config.toml
input = "log_mel"
encoder_widths = [128]
decoder_layers = 6
decoder_activation = "quick_gelu"
decoder_bias = "none"
decoder_prefix_bidirectional = true
decoder_tie_embeddings = true
muon_scale = "original"
lr = 0.038
nesterov = true
weight_decay = 0.01
Rows from block 3 of the text decoder of a small encoder-decoder audio transcriber, named by matrix and row number. Rows with one number belong to one neuron. Each number is 500 + 50 x the weight over its row's rms, rounded and kept within 0 to 999. All counts start at 0. Numbers have three digits each. After the name is the row's rms in percent of the matrix's.
After each neuron's rows are labels from the 100 texts, of 14976, where the neuron reaches its highest value: "tokens" is the input token at the peak. Only what is clearly more common there than usual is listed. The data: short read English sentences (LibriTTS-R).
# fc1: MLP up (decoder.blocks.3.mlp.fc1.weight, 512x128), inputs 64-127
# fc2: MLP down (decoder.blocks.3.mlp.fc2.weight, 128x512, transposed), outputs 64-127

fc1.259 103:455527440472484580512474502441537522539471663514481519520472452475471468594401517577546549489478387526473489530503507480530486402534549423529433495438494584517499536487486478462556557499482528
fc2.259 112:442542477622525489601561553597474490516381421603487426614460513451463487487491515399471515483497505474549468570489432482452496463534437471475489454595481484514579518543514510453509593446537434
tokens: "l"; "r"; "'"

fc1.360 100:572502542533442389512459504541444392429497469568470401461403533418504500484465518504487417474448527531600556440475576505462439543478566471495497431466465534484531456526486490466455521482508549
fc2.360 098:462438437476510476492514550520502543524479563503608507479473386479455492493506515434573490498445487471510447538439521442463561618551483569501453437482509414473566575489525570452454491458516468
tokens: "o"

fc1.148 098:477575587483501424605486492466526541525556537502510475494394549558536440457556456587481483443531508491468554497447553532578538508466411495528478490504533614457539440551511535388564500513548558
fc2.148 092:475574360573444477514412421557574407527550505523432478620560437534509537406558413488448440535484554512507563566485497402445473571545493474461517484549496468530529520496501512529573484496540530
tokens: "n"

fc1.482 117:521574519575417443560469505526538363372485536580494440558424527494399394544570493458510466422532504420556449464603439510474453482535561556424465487421502400511465458491423524470502490483502561
fc2.482 102:460449515487507467604474515499504481502526501588526453488534510477440530549547495526550483398421495598473462492479646502510510574443540546467548454548581591502508504490480481546418520592453501
tokens: "d"

fc1.102 090:478477527644546517452497464529445563445542503472522496512415501427536559519397433529538515477470470392520574475467517541517498542462495472501546490577504580524524438442504533559455450468423536
fc2.102 090:563468547620449470576572549450484571459447489540497495429502510550576446510484578478465525497535482494501484455573463487433468531459436486529485427473537472492579484456458452460523505465507465
tokens: "h"

fc1.499 098:458414483541508505575447606433481480432508551496517451441487458458544511450524486566538498534530536392629448571368507486475626511450493513482422523561477542488505419516562513427482416494500449
fc2.499 097:574502551558488481532479468530522461404404462477551526478503524503558482498454602455507515497499515419463526423478612557450389463533480404439541450501429426548529485488548552592506552547502523
tokens: "h"; "s"

fc1.233 094:535432539481593573537442576529385436484451539500587497509553553520525491520533447497506433470442577401482488527517477438438521581530492529404399488503485545468525480590529491539608386525542468
fc2.233 094:612457518454518420424479486524538494487584598534471511501502546465458478528426502474557514578487460514485478508519575526525357491634493571492567512528563521508521538493499508443398543411434511
tokens: "h"; "l"; "c"; "u"

fc1.401 084:457548492414461553515542511483456415489538479532577498580423518491450388589431435513510429435543583424510513557519466506439493479521550557373418387487485455634448628529524510564543528478569521
fc2.401 078:496505547566456490433495486662497515491527504469545459461458524518459519469531524448489449576468483535614441518516583553559493548532493372539477601517437512526486503489534536541498489564458488
tokens: "m"; "e"; "r"

fc1.173 093:532497464550540463482494543547496486465497450439548469595441519457411541509532535420537550568485481389450389538517518489497381462476440541459465471525557527534476496512491585571503452471534487
fc2.173 098:555539510526391506548454437581502428549513527546487579530572455505500509477527531571411489379553391543484523517477564462506454552542437446522486512541423456492408527620553524503424546485508516
tokens: "o"; "a"; "d"; "s"

fc1.284 108:396587486543431536571426425583474421553567490485513450439537489535515451465512474414419506493543556579489525503487511480451505511507459487448447489541488457428448456518481429417418482598547431
fc2.284 108:516456522519496379473463480481540501437494543530554503518503516403516665453477490471501491459501490481557437538563410411476500446551550625623473499423522554554543421468508480475482510530471565
tokens: "s"; "k"; "c"

fc1.113 099:487402579502434527435455485510536478414513485476526524434522410517529537554415546461434470513497525526406517566473547542475509596491543559469450549418545530512411538549508536567413446507562482
fc2.113 103:470479488485565494496535477522564613525504502516500513547476514545502514501560461548519558482483594492382593538434456449472425479544471441564403483468409423463537569483499528462446465552455559
tokens: "r"; "w"

fc1.188 107:561418493516505528598463497480468548558527477595501443498576420546515576526519454592471506515502590577457578543579459576582565545499542539469498453515533533430512397437528507532522577563596547
fc2.188 088:518578620487396523471411477523489507554461514461550519567427560540474454604439506504579501489507486571499484421492532524569610512463548446519466448478408521563485532445452414524484490433501501
tokens: "g"; "n"

fc1.371 096:508481485553506443527547431558515540508504420483487508488560571568447408422463538520525479665441459521453516451595557514581509451455461528522415529448527471463481526497480436462473558421499509
fc2.371 098:405485472469483531592489463486579507534456533493419523445576458438459573410428520567523541581491546551449492480501542456559479407409568462522403459455468435428432542529485477505599445491595423
tokens: "s"

fc1.141 097:512542471539540460509582484553542532435518472543492506519453566467539526524541479444598415564488478581553524490510379550549498463552544565520507408550519476565509483458522453432569473475436482
fc2.141 094:477456477558427475491501480445476518504514517534521489430370464567475458460531555559543521465542594467439497484482531572549501405418535474520558494554470482470510401586552420510522550516448532
tokens: "n"; "s"

fc1.9 093:454517428545438488480562522549503516505504511517507371475573509521477458549468601488502496509470462554477386437461457527512451508428562617523452379474563411456517438530499500553540449501448504
fc2.9 101:560506492511496577468465448468491434523535558576537483590585463498520482412470434445522570480502510541483497437513530485531471577441487442570488420551462491456511510614518481595472427427511498
tokens: "v"; "m"; "r"

fc1.400 115:521553421544463478468441583633460494466521486545541484448498531499446451406529459511535491469463477509445485434522424499553403494481449492557444445582557445412478450633522535506517536437474449
fc2.400 110:427503557466630490548574517500379416589530484571536454538482456524406491396468488510503528429464516469533428466528485556544487453535593554565541516427468450596531473451509525514547482462518437
tokens: "v"

fc1.3 093:565598508469515509482532442578490524503515413462459485469530561525553448423524508411460509479452431523504535427513592446459457665537502528472519589483513475461544517459466510525447580520517517
fc2.3 090:403414409491493513551593519434477549506517506452529425422415487545434455428471489593524507502520470498450442507472528520506554524396471487518570498526516504519468463457408474513455545516581537
tokens: "n"; "i"; "s"

fc1.244 087:465607442488543514472597503513456481541559505468432455442399476389481464569455455505527582481530432484525502477475566540469542540521493440546492483479532527404489382435447475412433475536389578
fc2.244 087:566552533558536556463397482596612442538485477574475451508552528414533382481561451442514520515540516524533527545539477454514419523547451486506450522549543471542554476558418430526470475447437508
tokens: "d"; "h"; "r"; "w"

fc1.44 098:446521440515475520509569521535506482474487559450565502422523519518473516500508527408558480552477521439493505489605532490442511486554580462497499529611560539537447532495438550592517351407462538
fc2.44 091:565440545409514512486478453587588418540471559576433431478546503565510515504497505598424523528535552577398538424488453545486468484490491502590602542453507455484514583507527486430493434566494510
tokens: "r"

fc1.125 105:480530499563482503550475509658446506584489437540462427621502495420491530463519572537503510544579498468420489531543490476635475468567515498475466574508497544540531419513479458454493490588519516
fc2.125 111:405558473583484476473462497428516530511460500509523571533444426622538481426468459499506421540363498459521495505534517578483573581435526477490559540522535489521495509511560530538474519442479492
tokens: "u"; "h"

fc1.150 089:467540565513462491498545500433485505453610433414497567410530460579530513462406542548502388496468491506492560499474457492461508490501374483571530483407459518615423462376499509419493539618479515
fc2.150 087:502487498469422463543485501423605586492509514493487510530614541546531469518482507571517497589471547463554500508514506485437462485516480549544541510565517512415448528541439443430443540495406494
tokens: "i"; "y"

fc1.172 086:466456477548381480452514573588497510458519454495516421503582417637485502437430496407583551492499500520526509477586426542434475459489472561497523486478548460495410481450474494402495437571467470
fc2.172 081:485427482450565472595453412482463394566459477625606512532573479582581466476517549623549471534558568493464435504553435500483508460547495418421529510514613460497540472447489501508599482437517540
tokens: "s"; "u"; "r"

fc1.447 093:435495545541534560538545440505450469560586429537442565505493451476445422530475463491549486496554472486488494520468469493457515573510447560499480484475461589436496491540520520397505518425524612
fc2.447 102:529449554450476485499446550548554519469464439585460509478468487431479555524375458460458479545561535570456490531604404498528455434503506495410545564517513425535475561553481383484511481562451423
tokens: "g"; "b"; "m"

fc1.452 093:442579485534452442522406534512581516478502562444507541545414557473471544478459596515517465497517475377501525450495412522522534533481488503483484561466399517445553462492587540460486623447502474
fc2.452 097:468507510549401590458578550446568508445457517468527509536454494530481488467488531529489561476515526536529516510585480552541553493442576467472513500428524582456586487473456436537506409543472486
tokens: "t"; "k"; "u"; "b"

fc1.220 102:506520575457476479584482521501576525468505648483489408452518602522502505453546443565573425441522554532539512469474590541496583524489442563491486430558476549552568472530548474477535493506558513
fc2.220 099:469583477459562489535416516514636410477496508484514499514479518574528435497475445447419509577505523497434458502511434437516509524506485518412503630517428500482517372509474526474527519455525523
tokens: "n"; "s"

fc1.339 085:456494516570563455535558449473489415438497475477500443517440485525457479496484500560456485515438472462535580541540490463404479492572498466519510571496421526577430421513454528498482540406468557
fc2.339 083:517456485466532554494536547579430480443557511509492528556474516491511503571422446534521480500505469542332526473481411473540456507401424600453467477631520567412539556505472530504473555495529459
tokens: "i"; "t"; "y"

fc1.176 107:587560531474511519526431446519407613496450474562482459518543547527546535566456453569527519446550501459524443465470610498546591600470594477536577566563495568429559495430530503409436483493451538
fc2.176 099:503481424472413551461399510480459544508511501464524529508455580464474649360548419523492526483475455493535575453554514536496515460516579456521593495499497536485501420500357533553476622423563497
tokens: "n"

fc1.90 099:533485463472608548508550446548491448539470468460485406438436465475512531569574523493530445542491439427556531530526525464535537557485541502432472536485483504510606499500465505552483426435467453
fc2.90 096:524563503442518432505572488487519535513553557465516566508452464488450452560447497451499489497383511580560560505494507496468453441562431462544555533512483434482451547528557526532561442504430469
tokens: "d"

fc1.399 101:532605494464520466499472530533503515523428524509424521504485445538540479621478533505535597584485448511530455520492467483502485530409455528559502419512484486522412521543456454551410562363420516
fc2.399 107:471519462429506485416414521519508416507489561437519492470514468513490488455547493558419505450507451441465554475535488528481446528545533456592497487573468448500539577517504544447531429488409505
tokens: "r"

fc1.235 109:571498463466521518506511509494591435508559475542486471352480508432447504562568525511463420451425517485458425514516457482554529422543478491509528441486417465524573448572584485654550540527502560
fc2.235 100:623514449516487548525517495562548498500537505483403579465466420565509492546504552492527487544519507493505481454508451483508421570525412484511532557558491578338588530469453565457547501444559451
tokens: "d"; "e"

fc1.304 101:432474438535472516538446455566455492514486488611503425458437497478457544421587518530540479498496466487428438431463442461486448541461537522518481543603476506574553528498546463511485479595596473
fc2.304 095:477527569491477471425478576513489537438470539450461536480398437503444436504481522528473488533457506487535423586500460400555609647542513515496445568530515512450386502532507533578481612433543424
tokens: "u"; "a"

fc1.489 097:494397500490464458440458520509486447553463432450425468522515478617485520571406517478506558526473461467549539485471501400533412439455560444485477559534437458503511504483529556417469490570480503
fc2.489 097:479483460459557453463432471568583551539603495500438463490493591546555502544526496457467569498478432482377512477487511350525541551482535497410480538482454630474421458512491558574561539504414542
tokens: "u"; "w"

fc1.505 099:488498479451466504463422482505586522544523467496578446457431424491558509423564410513485484478444568431466418471655437453492505507509571548528477481499560540459536432443515535553463503512508441
fc2.505 092:488574505535490520471510464513545428545462462509571449553475547564521469531588499480428470519502517490547494525647476447383560595527525452560428434495508468531550536495568515536483543566468563
tokens: "v"

fc1.213 103:510493470487408515460442544551565579523537521485486463517581513450610484535417467531539517545417442477549557470519485417408488524389497429518519525535454470520520502502553470555455556448466573
fc2.213 098:587498561515412529536440502483553460529444480560507486546484511560389473544566395550510529534497491467540477451484486514535586490480516452432561608624533520542552461499427543431541450579520551
tokens: "t"; "y"

fc1.361 101:523472561520547537523471509467483505574518525503518438413478627510564533498545504573606490489419463512400610579426528428551471553467536502506463540506514498532412450502483525483535436410423551
fc2.361 105:521459532495545490398480549459559493558537433518527531598541498431444554537571615448439522517605562446495459540537478476491454481544517548437511487425527461460503520502624522473453524498404488
tokens: "m"; "s"; "c"; "t"

fc1.210 099:474480566553451463483524440550478506490476431583393502440542516425556492441480419545576439498555572483542497507541553539508550553547462574494396432422520489353524570389566529543516433493479487
fc2.210 093:489534494476597452516413542471591567441487482429550475581453501459529466526454497516405489590436526552425453569512454457549502527535555456494572454538493467509481441484471545464556507474385455
tokens: "v"; "m"; "p"

fc1.51 108:425457433448478649405449522519497524525576527509438533442476510459485431505410508498533473530599517472470404517495506551530502490450513594495514495516522538391590434450499426528471444573463549
fc2.51 109:510621533402455418420487473518504511424610468556548569548469557555610495475537490467430429473400490433522471484458557463456538508550471508477499543542518551520586575465507524546458530493459432
tokens: "m"

fc1.196 072:507522426556494491492465554468478403473520463434506536534484455519405440449479503593550542530538473480428458499496484396523425527499515511580591513405497504506510451558483503416533506592553523
fc2.196 072:481453466463551530440534465582477444510462528442434474468425529476550495513469509423476463416519460458561431493468385459464528541464495534452602498524479541464456575514520544563534498521508393
tokens: "g"; "u"; "a"; "f"

fc1.14 110:542526506430464527509568470584635520481423522450423530575575482528441545542508461490511463572502403503489467502480472467522518547479582463526488464458388538430556416570532466499514425420438461
fc2.14 096:444490482550546406505556419524490577584575518534516421571575485480495448540503598471431501496536493570514469497471519407499515539510491481485506446523432545480462508454549455451451500610526562
tokens: "s"; "n"; "c"

fc1.94 099:601502536513393559527521420500484512570432503403457551492474442514510480500535428495470493482556530485474580526432497459494515521434520489607472435409510522475408484580459435572426486513471454
fc2.94 101:405513461512493536487539474517487451472454442486478563480507451504536535495400455413502628429505501479543539472590484472654531414538546526459501573515420545499602464488467444544427414591549522
tokens: "e"

fc1.71 079:401422444450528527553388523440531513431505478541511570463567428539520457498548580527475535547345448554581516486509455496522481465513448544504493623483543486418503508520480521503358395488490512
fc2.71 092:489465463474467474495516551545416438399504469568479407583463466440444594547401454536516456492533547460492460564495478501518535513482468447540347489534493533536474571471466515537519571470572527
tokens: "o"

fc1.171 088:475574466463496310609536504492498465467494542536474534493485522530456476507456424522409473517486447513394528438474508631536452459520488495577443425486459509535546517453432478438547437516474552
fc2.171 090:525530480542517533507597447522476453471445558503541532448458463525486535502551505492498543496504576489535429435440435428495535513502540430522430471525438474450519474553533465545449444432521535
tokens: "y"; "i"

fc1.344 098:532513492577562501511553449485604487554419448419411383449480595447500542487442492469558509499515479442486494429528493536543503544495507535501490515556450462471457513483575471498479401520581450
fc2.344 096:571516503543515512542548520579399544506526484573482453516446502567480507579430483518420476413542561527502465510454439573494501431510498480401599537474581530441486519548529590462480532454368522
tokens: "i"; "b"

fc1.436 106:439508512542525500468463524520431524530540484587516437401525409504470445402608552493518472484486590502511471457479516411432470556529444441479536461483456500476431603443549539429473461507436446
fc2.436 109:465433339518414467418559509476524599516459467574520538491431551527485525619556485496487525536570510512520536525536509459534572491533624564488432419570550554486528481604487428462559606521568479
tokens: "n"; "o"; "l"

fc1.334 090:445577493539504535510526443460435438464424500508512458472501424489481549445487429436534496477409492514549503579456485495448487430470425442601483529487480497488464611523491502514501403541501573
fc2.334 090:488429439472481488594545531478491520523423471544404490533590480516566478462465497482415431509557543501459505505475528538456643485500517468544501571577495514585540539464488476488516433511613475
tokens: "e"

fc1.357 111:598571539488571492493520600552475532455495454534560553429448459516472571632466565520574558539421521475480530562466504467502598531390496476564529607488500443479508483514514531511554494549571442
fc2.357 102:536574505472455455457422504560426421493515493556529413606482525479514412439447516592481522448543560482528481516499568515514423566541449518464530490469449554446465501572484562597530509480482487
tokens: "l"; "a"; "p"

fc1.440 100:408573537545522443534438549534437432596451438473474452434481429520500545436501477493466548427507576475490468498477491566488518556479490470468486451559413536561451563431478589510473459573550438
fc2.440 102:470434390500501532520501441473493578471438510502485460606454462645437513484515514486421394538602528528473492579499539445539456476578484585386512505586596558504525520546421513449493453528556467
tokens: "e"; "u"

fc1.135 101:482545489555520574578556462510446541428638578521513565500479475541567496540448509505514464492529513452500494481491433514514486534476566479498495541473441469409490531486521519372426537496546501
fc2.135 111:388535496507518546555483537458435584435419437597465490483428482460473508461475502451537539527554542528458498541474429412462458534488489570600530568509388529538525488588500472514505486463550450
tokens: "l"

fc1.311 095:473467581506455471469560473505556572531503522503456483531566475452570507433459541536494442500554426558435547468490557514504549610459510493524458514350410436519493449446573546477527499486498457
fc2.311 100:507478477470437474526451517513434407507519501433480422479485434492585560532462512515488593530525422490478546447467537542527436459516491537542501488588392499523513509510563518501550359467485502
tokens: "a"; "o"

fc1.38 097:459462514547523449535494465523448466520565609478499527541483524540461410435600530553492522528505561485467562486559511450587522493602645510499516519553513535470522475550491518482570481525524612
fc2.38 097:526491463476569570516546466507477569570476566476539526438571513449519454460373513548490422391572524588476482504438485521510437569549394508475551454436463569551522415471456470477476509405478484
tokens: "l"; "n"

fc1.186 098:510473446462476552488529564556530600517509570517482592431513566514484490529421465531520449489506539498446315526528587484523494513464532597568434478560511541406472514528524507431438433501468522
fc2.186 106:489511517492505550478511433442544431465576489503563582407517551529509444476531470457524500584428426400447464469375484514390480523518464658533576540529475519522487542433595453437546508571517436
tokens: "e"; "n"

fc1.273 100:495467510489476501504571536473469476440530449357430501519422531607460488525480417564486407460506450516514605489521603475486455422542490535500444497474442495485580451520413573493500505488452529
fc2.273 103:551502586421594535503458527441502531492477534458420484497465500476477451511551472413551498478583422510524466495466502540538500514514565470503542518539538516488480554666521522536364460610556446
tokens: "i"

fc1.231 092:463476494538634501480475513557455471523566514527412512485518506465573473476559488536531589491559462431498511463448500497540530529489579560548539382587483460515504523463488504379445451489510455
fc2.231 097:435482444413444536508505510512506461585458421485404409411495498491476553541591464517471459450529446480480490477533585540383621519592474509599476497535473550482521465522439471443594463543603493
tokens: "r"; "e"; "h"

fc1.85 095:472474446509427623482423481515520589492549555514526437589489556539497549535545509520524557379491536481533480527527568522529529513553550474439448527469393449535504475614486496498492426413463440
fc2.85 095:518569527429613539511483626414386549556517550458461506532513518505532450545433529476444477525552483443398520468454467394494512498484517591616551520509522533450536451505570447486556457545498472
tokens: "v"; "l"; "r"; "s"

fc1.342 106:480499429458505421532568439468514512543516552542424545410533465441411458575414457493635502453519507497541445515542536578446462522416526457494534459464515490593470529486546553555491471459500612
fc2.342 111:531532532466419518576487467512440465632484445593486537467555587526480541497522482492477469514536523501544440497499430531544518480557513526575513530483542531534451581501523458349438516503474457
tokens: "r"; "o"; "a"; "n"

fc1.240 097:497467563558437475521578569460508619572490541522464605532500507548585490491542436432460363486555618564643473516530526471598511430485534523487586553530506431511528451508514547462448519420494535
fc2.240 101:460482514466527444599621462534527467514532584472591553574580505520441477511405522569481435511569521501425483493524492459502455564612518452458491507487471493472503561557486428453570510568513483
tokens: "y"; "h"

fc1.5 098:428536462452522518523422533497480511436482556569422463436504504466556389553403531550551570555498475556495482548476511514535432472453481561484472534557421416492479592560531431485425592437555502
fc2.5 110:554559562470488489528457506471502471535565448488532548588500530490504488483555572449544446529438569492473443543462495457529503453514499496437514507489577470452446591494406512563463385562532470
tokens: "m"; "n"

fc1.454 092:521537509502478459538480407500529501502455463479553373460460454595511533441508545453523545544586499480570525461462481570414467489524570558518439551521526452556489391494561417479358531486483458
fc2.454 090:508513468416566451502535507452579550487586569563569530432502476555487512478508488563465461492430533491482442495516441490547535474533449486490567478429478497416499633458498466475527476488450558
tokens: "o"; "u"

fc1.75 100:545487487478539495523451546586565484521502465596459582477478508373451460519511493533485442577502589548528541438488520476464477375482550538526545449434436573446452472522431452439433478597543506
fc2.75 108:519442446574506464496481497561523570439508501442473581510436557578488579503463517525592488515509495440473540530447552447507495642543454579439566506493501451514509457467580581566500506457476506
tokens: "d"; "h"; "s"; "l"

fc1.427 108:483554559521503399550522485419501621467507487516481455480531468543507505543439532478403440508518483470475414563477557385495587534504499437436465564488490484574467389515473526550560531495517492
fc2.427 116:580486485433514515389495534526455425425588497477430564592533521499411497447479439426561455569426507456495530394491606566479499507511565493516579497448612483472531534482489476474526418489536463
tokens: "i"; "y"

fc1.432 096:515488536561480590558408479528605658538586580464495528557465561600469477478529546533483540470549477541485511590516458499515459436590555516521456488454484438548485448551418587536405554442516538
fc2.432 096:457546546535569471539512479527533434447595509416465431485456489550552512497498486489585508592530491426482484491554548574435532572550535526578461511509497480476554486477549476390559491477426390
tokens: "v"

fc1.152 110:510533524532528374497604503494505464481487533545480566486570487502488547538431454476542518530511459470545581559457511494448423454591486449549379525546509506453524544579484442503458497433474429
fc2.152 104:527455479481551498550514427522465383511478590431462503486433590507485518533555528547484511566429506518409472583455580526505459442460463541475470441517484528509432500412449420618452489480523537
tokens: "s"

fc1.247 100:545417481501475486565443583445559635517466592503572587544468481393518524517475533473560477436559575442484492494519518415560569509482617532508506516507468536436445589453468499494488403535553485
fc2.247 097:412519546646542427514461475519467471477540510511555486489511568464502435460485488479474438483480540483418513467563553567448478474603444497489472555540514519555456600405481538527599511511616492
tokens: "u"; "t"; "l"

fc1.438 102:566486542431558493552451566489458548500506448507401511469519426466529555482538466443595532497559492490528511543464425491563472528545629498410458481608523466527436463468477536508429470469463593
fc2.438 096:527465548450395590495433488541548457516479499461523511480513563514523455413532536465465503470469467463445484449456601526507473577562441496495592586503504491495538475400505444528541522565523441
tokens: "o"; "u"

fc1.68 100:478455619500495533413502515564439513377478409447535484511489496594480538513481523516424431552497598441560464510451524467491449557510484486479497475527511571432461491472441472441468422537467546
fc2.68 105:474503437580536502511507493475586536484502501572545443631501477565505514537480381510495402521443509437440500481478508527506580433364467525603426474467488502462656492429571454549472519513505438
tokens: "h"

fc1.348 097:446513469562513618435464511598510470493534505540427439497587419558502414490469520513478474484502529430448476554530402442512521524526566527515491595475464517562536520469499485453481488572486478
fc2.348 092:477519486562489496467549548441439533438456480447567482595538409619505562644513463533581545544460452475487486507490489529531530444505515557589462412561461535479541515477478502411568510553463524
tokens: "u"

fc1.131 097:554472470556553451497463506488459455515536535489495490548530566470430460462437389429603474586464493479448480474543625442527397568485500557451562504555503467476480470535518530542478547577426498
fc2.131 102:440562455473559486486493593457475526514444451582482474552517491515493435496560566426524541429520524562399513526575523440443465561431525557615425538457406462503434526590457512529597458430458539
tokens: "h"; "u"

fc1.17 115:411447504537490528584414483459504560542483526396455520542414469507583460481542493506533576503426505511556386528547486596459499454472430466577506515463418494453499474520437484522539455532508516
fc2.17 107:519540500490434361433512481562567554513560549477480508432582471561498427495504439602391493473414538485401537524522481461443498453629554436526497457469523477473458481478520626590539559459517562
tokens: "s"; "o"; "c"

fc1.136 100:508491438546430414472579453496495544533530497479489471474418650502525520466432452519445524554491531522455506383587503533559438530544539604513588503446489541497482535585513455476537423538496590
fc2.136 100:432423533508461441512570489520463352400472478572492485505523582436445490536550428528520532484513467561520546484504529490463492385456475510525490558504473554470471504540548502436569593457574550
tokens: "o"; "a"; "h"

fc1.122 081:487548437539463458455527574564456482496553441498477532526397553429391474482447527555547494569504533544446476545465491555518552565489579488461485502496495533531594465544523563446466490605420548
fc2.122 083:456485479573486490513556532547609450471490451422497404453601427472505441549591517478490513446549414541571432432533449445473498357564517553423601529543500472462486455544541493475453463405477563
tokens: "h"; "s"; "v"

fc1.384 091:532527564443530527551499477524482556556557539611538517443537521502586484522469457581387538452500593537405492575471536392429440411583530437511444480470482439465454592458542503520518428559549481
fc2.384 093:520493573562492456458485496511513555414503590459420440525492450494548434505426644486462528488586493460443460493528534508473502509502556505464343420479463534525516529518456534500476476562480484
tokens: "r"; "l"; "m"

fc1.161 101:430510480545537467395487555443568486545459551492474506569601428498471455561519417571580456586490504407511432526538489447407484497507420470501552459524473409627447514503535453491545583510474472
fc2.161 101:505523586510512544498435493470583535464516478484559400635458477567622521423598548509475415542490543482450578478435478447491579525504415435461461523461506524431466442541538456568527428587448570
tokens: "m"; "h"

fc1.478 098:448522472556584468533455528499595524472363510436479459504472532535443483545542444461578528540466575481577509576496420529436549517453494503538508491446439507506524532449439486580596566471498546
fc2.478 104:466445418445517511519421502516454542483453460446524528521502455584526466478488506487494478554564501438393584498480533459485487487502561397569505553544464411514462553539500640558449601485550460
tokens: "s"; "f"

fc1.288 090:536478469471552484582578508489533545484447544509500440517441514490447393363420527489487524489448482460446462495476606444537395577501531540502515453379546464527520466517492407504540408479577521
fc2.288 092:507485501590488646452569544520442502487490490458494422470476415418546417436523523475493477486499392497486476505576487551511438508416463515546524517594492467495515529527441513479462532510476454
tokens: "a"; "i"

fc1.335 096:509521470529564488523477534529433514419537417508516540487564482600492463497509562449537528545473503460578442465571482529485549418483464405435477444422424512520484545616421563504501521575419420
fc2.335 098:599524466529453552544494573477533567538512464455437424480623470411448549438543497486487560472414529625532549489466505482569419506496422528443526484539618478486420504482442421424495539451435524
tokens: "n"; "u"

fc1.407 095:544507533536515555547511546469433488388476507574528402492497572464629490496517538410442513554504376516474494506493485515545448474511467493502509469511498506481534410556481547462427561585595548
fc2.407 093:479606495447510541500513549464487526577490548503519552517475428473490465527499582481555571497514593640588559526462466511469488433576520478451535432471438452494456553562588472524492436466476559
tokens: "e"; "g"; "k"

fc1.84 096:487576562486545526467600476495512550525550577524465497583538631605531526486474419522509520454525576551567508413534458475538511518491581500468393429503526472484409464434531509506536530424517501
fc2.84 095:499480497542395500510539519584496455509469547537468549557441601473547426534428470422518577603512508522550503537445642506450441507609546460513535465525543566481507426471541408430446511546474450
tokens: "v"