Rows from block 7 of the audio encoder, named by matrix and row number. Each number is 128 + 24 x the weight over its row's rms, rounded and kept within 0 to 255. All counts start at 0. Numbers have three digits each. After the name is the row's rms in percent of the matrix's.
# mid20: scale 3 width-3 conv, dilation 3 (encoder.blocks.7.mid.2.0.weight, 32x32x3), inputs 0-15, a 3 kernel for each
mid20.0 096:171138152120141124127118139120111129097129099130131132136160135133109148198131111112134108100123130127136140118119091125138135213098174163108111
mid20.1 099:156111165154141150119118096111141122152129120129144226143124176076142119121141143102120132102105147115128106137106129113091107142126149133141156
mid20.2 101:099128149082147137108114142136145150119153150130137139172128143175118175148132106135151139122102110122116120088110118207118103122131155124111154
mid20.3 104:121116140125146132128121153132110114120120116117106095116171138101150107132131140143126069138125131142106196127169137104121116116119113132094144
mid20.4 098:155113095140124104131113060136109108131089169125119087151141143165116097136160097163114110149141128133112094107124207113109104129146168096129177
mid20.5 099:124129222131172073124117143117110148118120094129156149135100166131128175134110181132110137138147119114115127117113110138128111121160139092165081
mid20.6 098:119116088146147151119150151124102129141152128127169139089122160103132167104106094141094146131109092118118109140139115071104131129101151185143084
mid20.7 098:095140037120116116124116150107123205125146172097133101117142089147098191117148122119118139114124127123114127159149142091139089156136149111148153
mid20.8 098:118104097124104174132113131106108123114149166154118158128140100141100121162126158128113173150113122159095113104174083142139102134095093133120076
mid20.9 104:135118115126168096101145181143129103115113124136144157133101178142106125123147117155127208144133113147140135104115116088114138110120117129155095
mid20.10 098:110089117120111124125141144135104176158095113141151140097110090164106110110096114104130142150110133150120121128127114134094126138131142210129160
mid20.11 103:118129100132139134137121170108138149198119122125113103095122119093146136121092096137086159101115115084124140122100112154081139109107099133135122
mid20.12 096:133131121130140142111131112122114123115112163136104107107153138133136142126119123132155134086115122107133120126115147126142128154122129109111150
mid20.13 102:154155115108121107159143146129117127142162124137138131186156090152138139086125173119160075129136135119125197156159141142145122143095155145124143
mid20.14 098:190168099157163127149137152130118132138146101129146141127120141097134120139142110136132126174129117136082107142076162130081084134138162182133126
mid20.15 100:124087157126136105114163148132120104125113112124114147113122080118118106114106154163131102124131168153113155092113133112110124113121128150098101
mid20.16 096:169134149165138152133140078130138181156135153116135126150163120147119183134111135175119171145141133136115137117122153153127125132142154116138144
mid20.17 102:117146124202138160162133185129123107105120130172134121149164113155103121083137116138152126182147113094137129108119162123099113096124167131130153
mid20.18 103:200087132149120116118160109168143106148116100146086147127104106135106127109134116130123160130089144128125118137109096131160097111135121175099128
mid20.19 098:103115136119122127130155115097102147119143112142143150132141150115130143118119143126146056087103126117089122149166113097122145119128200083123129
mid20.20 102:132120123156139112145120076151167132109156157178121091137140139179134060137106102095131116155134079149149102094088177103137124133132105127098105
mid20.21 096:114123084206125107115138140125140159178127141119117101100184126158171128098147138146142093134138116112147119087105149103116135111132109102135113
mid20.22 105:126164218130097103123127114104118121136144140120149096150148101108124184152151102129131117107157175133126129107107134094121161154135112112140070
mid20.23 098:109161119187137138118155165087132111081133167113158143089153097156122093115143130155144125189126136144122132116131138113081134113151146099142118
mid20.24 101:105105118112129084096148139117124166117123102130137154133112104111130114121119118101147112085103150114137116139109163110139078132133126100103186
mid20.25 099:147132188167109087142115220103123133092146136127137142140160130123117152154155134120091142125119136153123174138097092071117124108125099136123151
mid20.26 102:082178132119159127143129139153106094133090105122119162111113164144127162148127112117105143135122084145112115138135096091094134128142185157127139
mid20.27 104:164104109105110189134115111130146133112183105123119109137133110119138100126142120140156176147112104114110114137086113129177109118103120124097135
mid20.28 100:138120139168159141145154147079126118107094116132149133120114137120115125100102175168120157124143124083105124130103128119120117130111115117128147
mid20.29 101:145114123095151158131092135141126159103162141122118185119153160124108161112097151140164107135126105148096096155144138140122126126111163102165113
mid20.30 100:187109078123115092095130146145111095108099149074112102112136144094128089116115110103121136119136145105126134155160183142118117141119112169164153
mid20.31 101:142133120150153078168155102128120167107121124127134119049171144153116118151128164164126107125123142173121096142164129137117127155138128105156117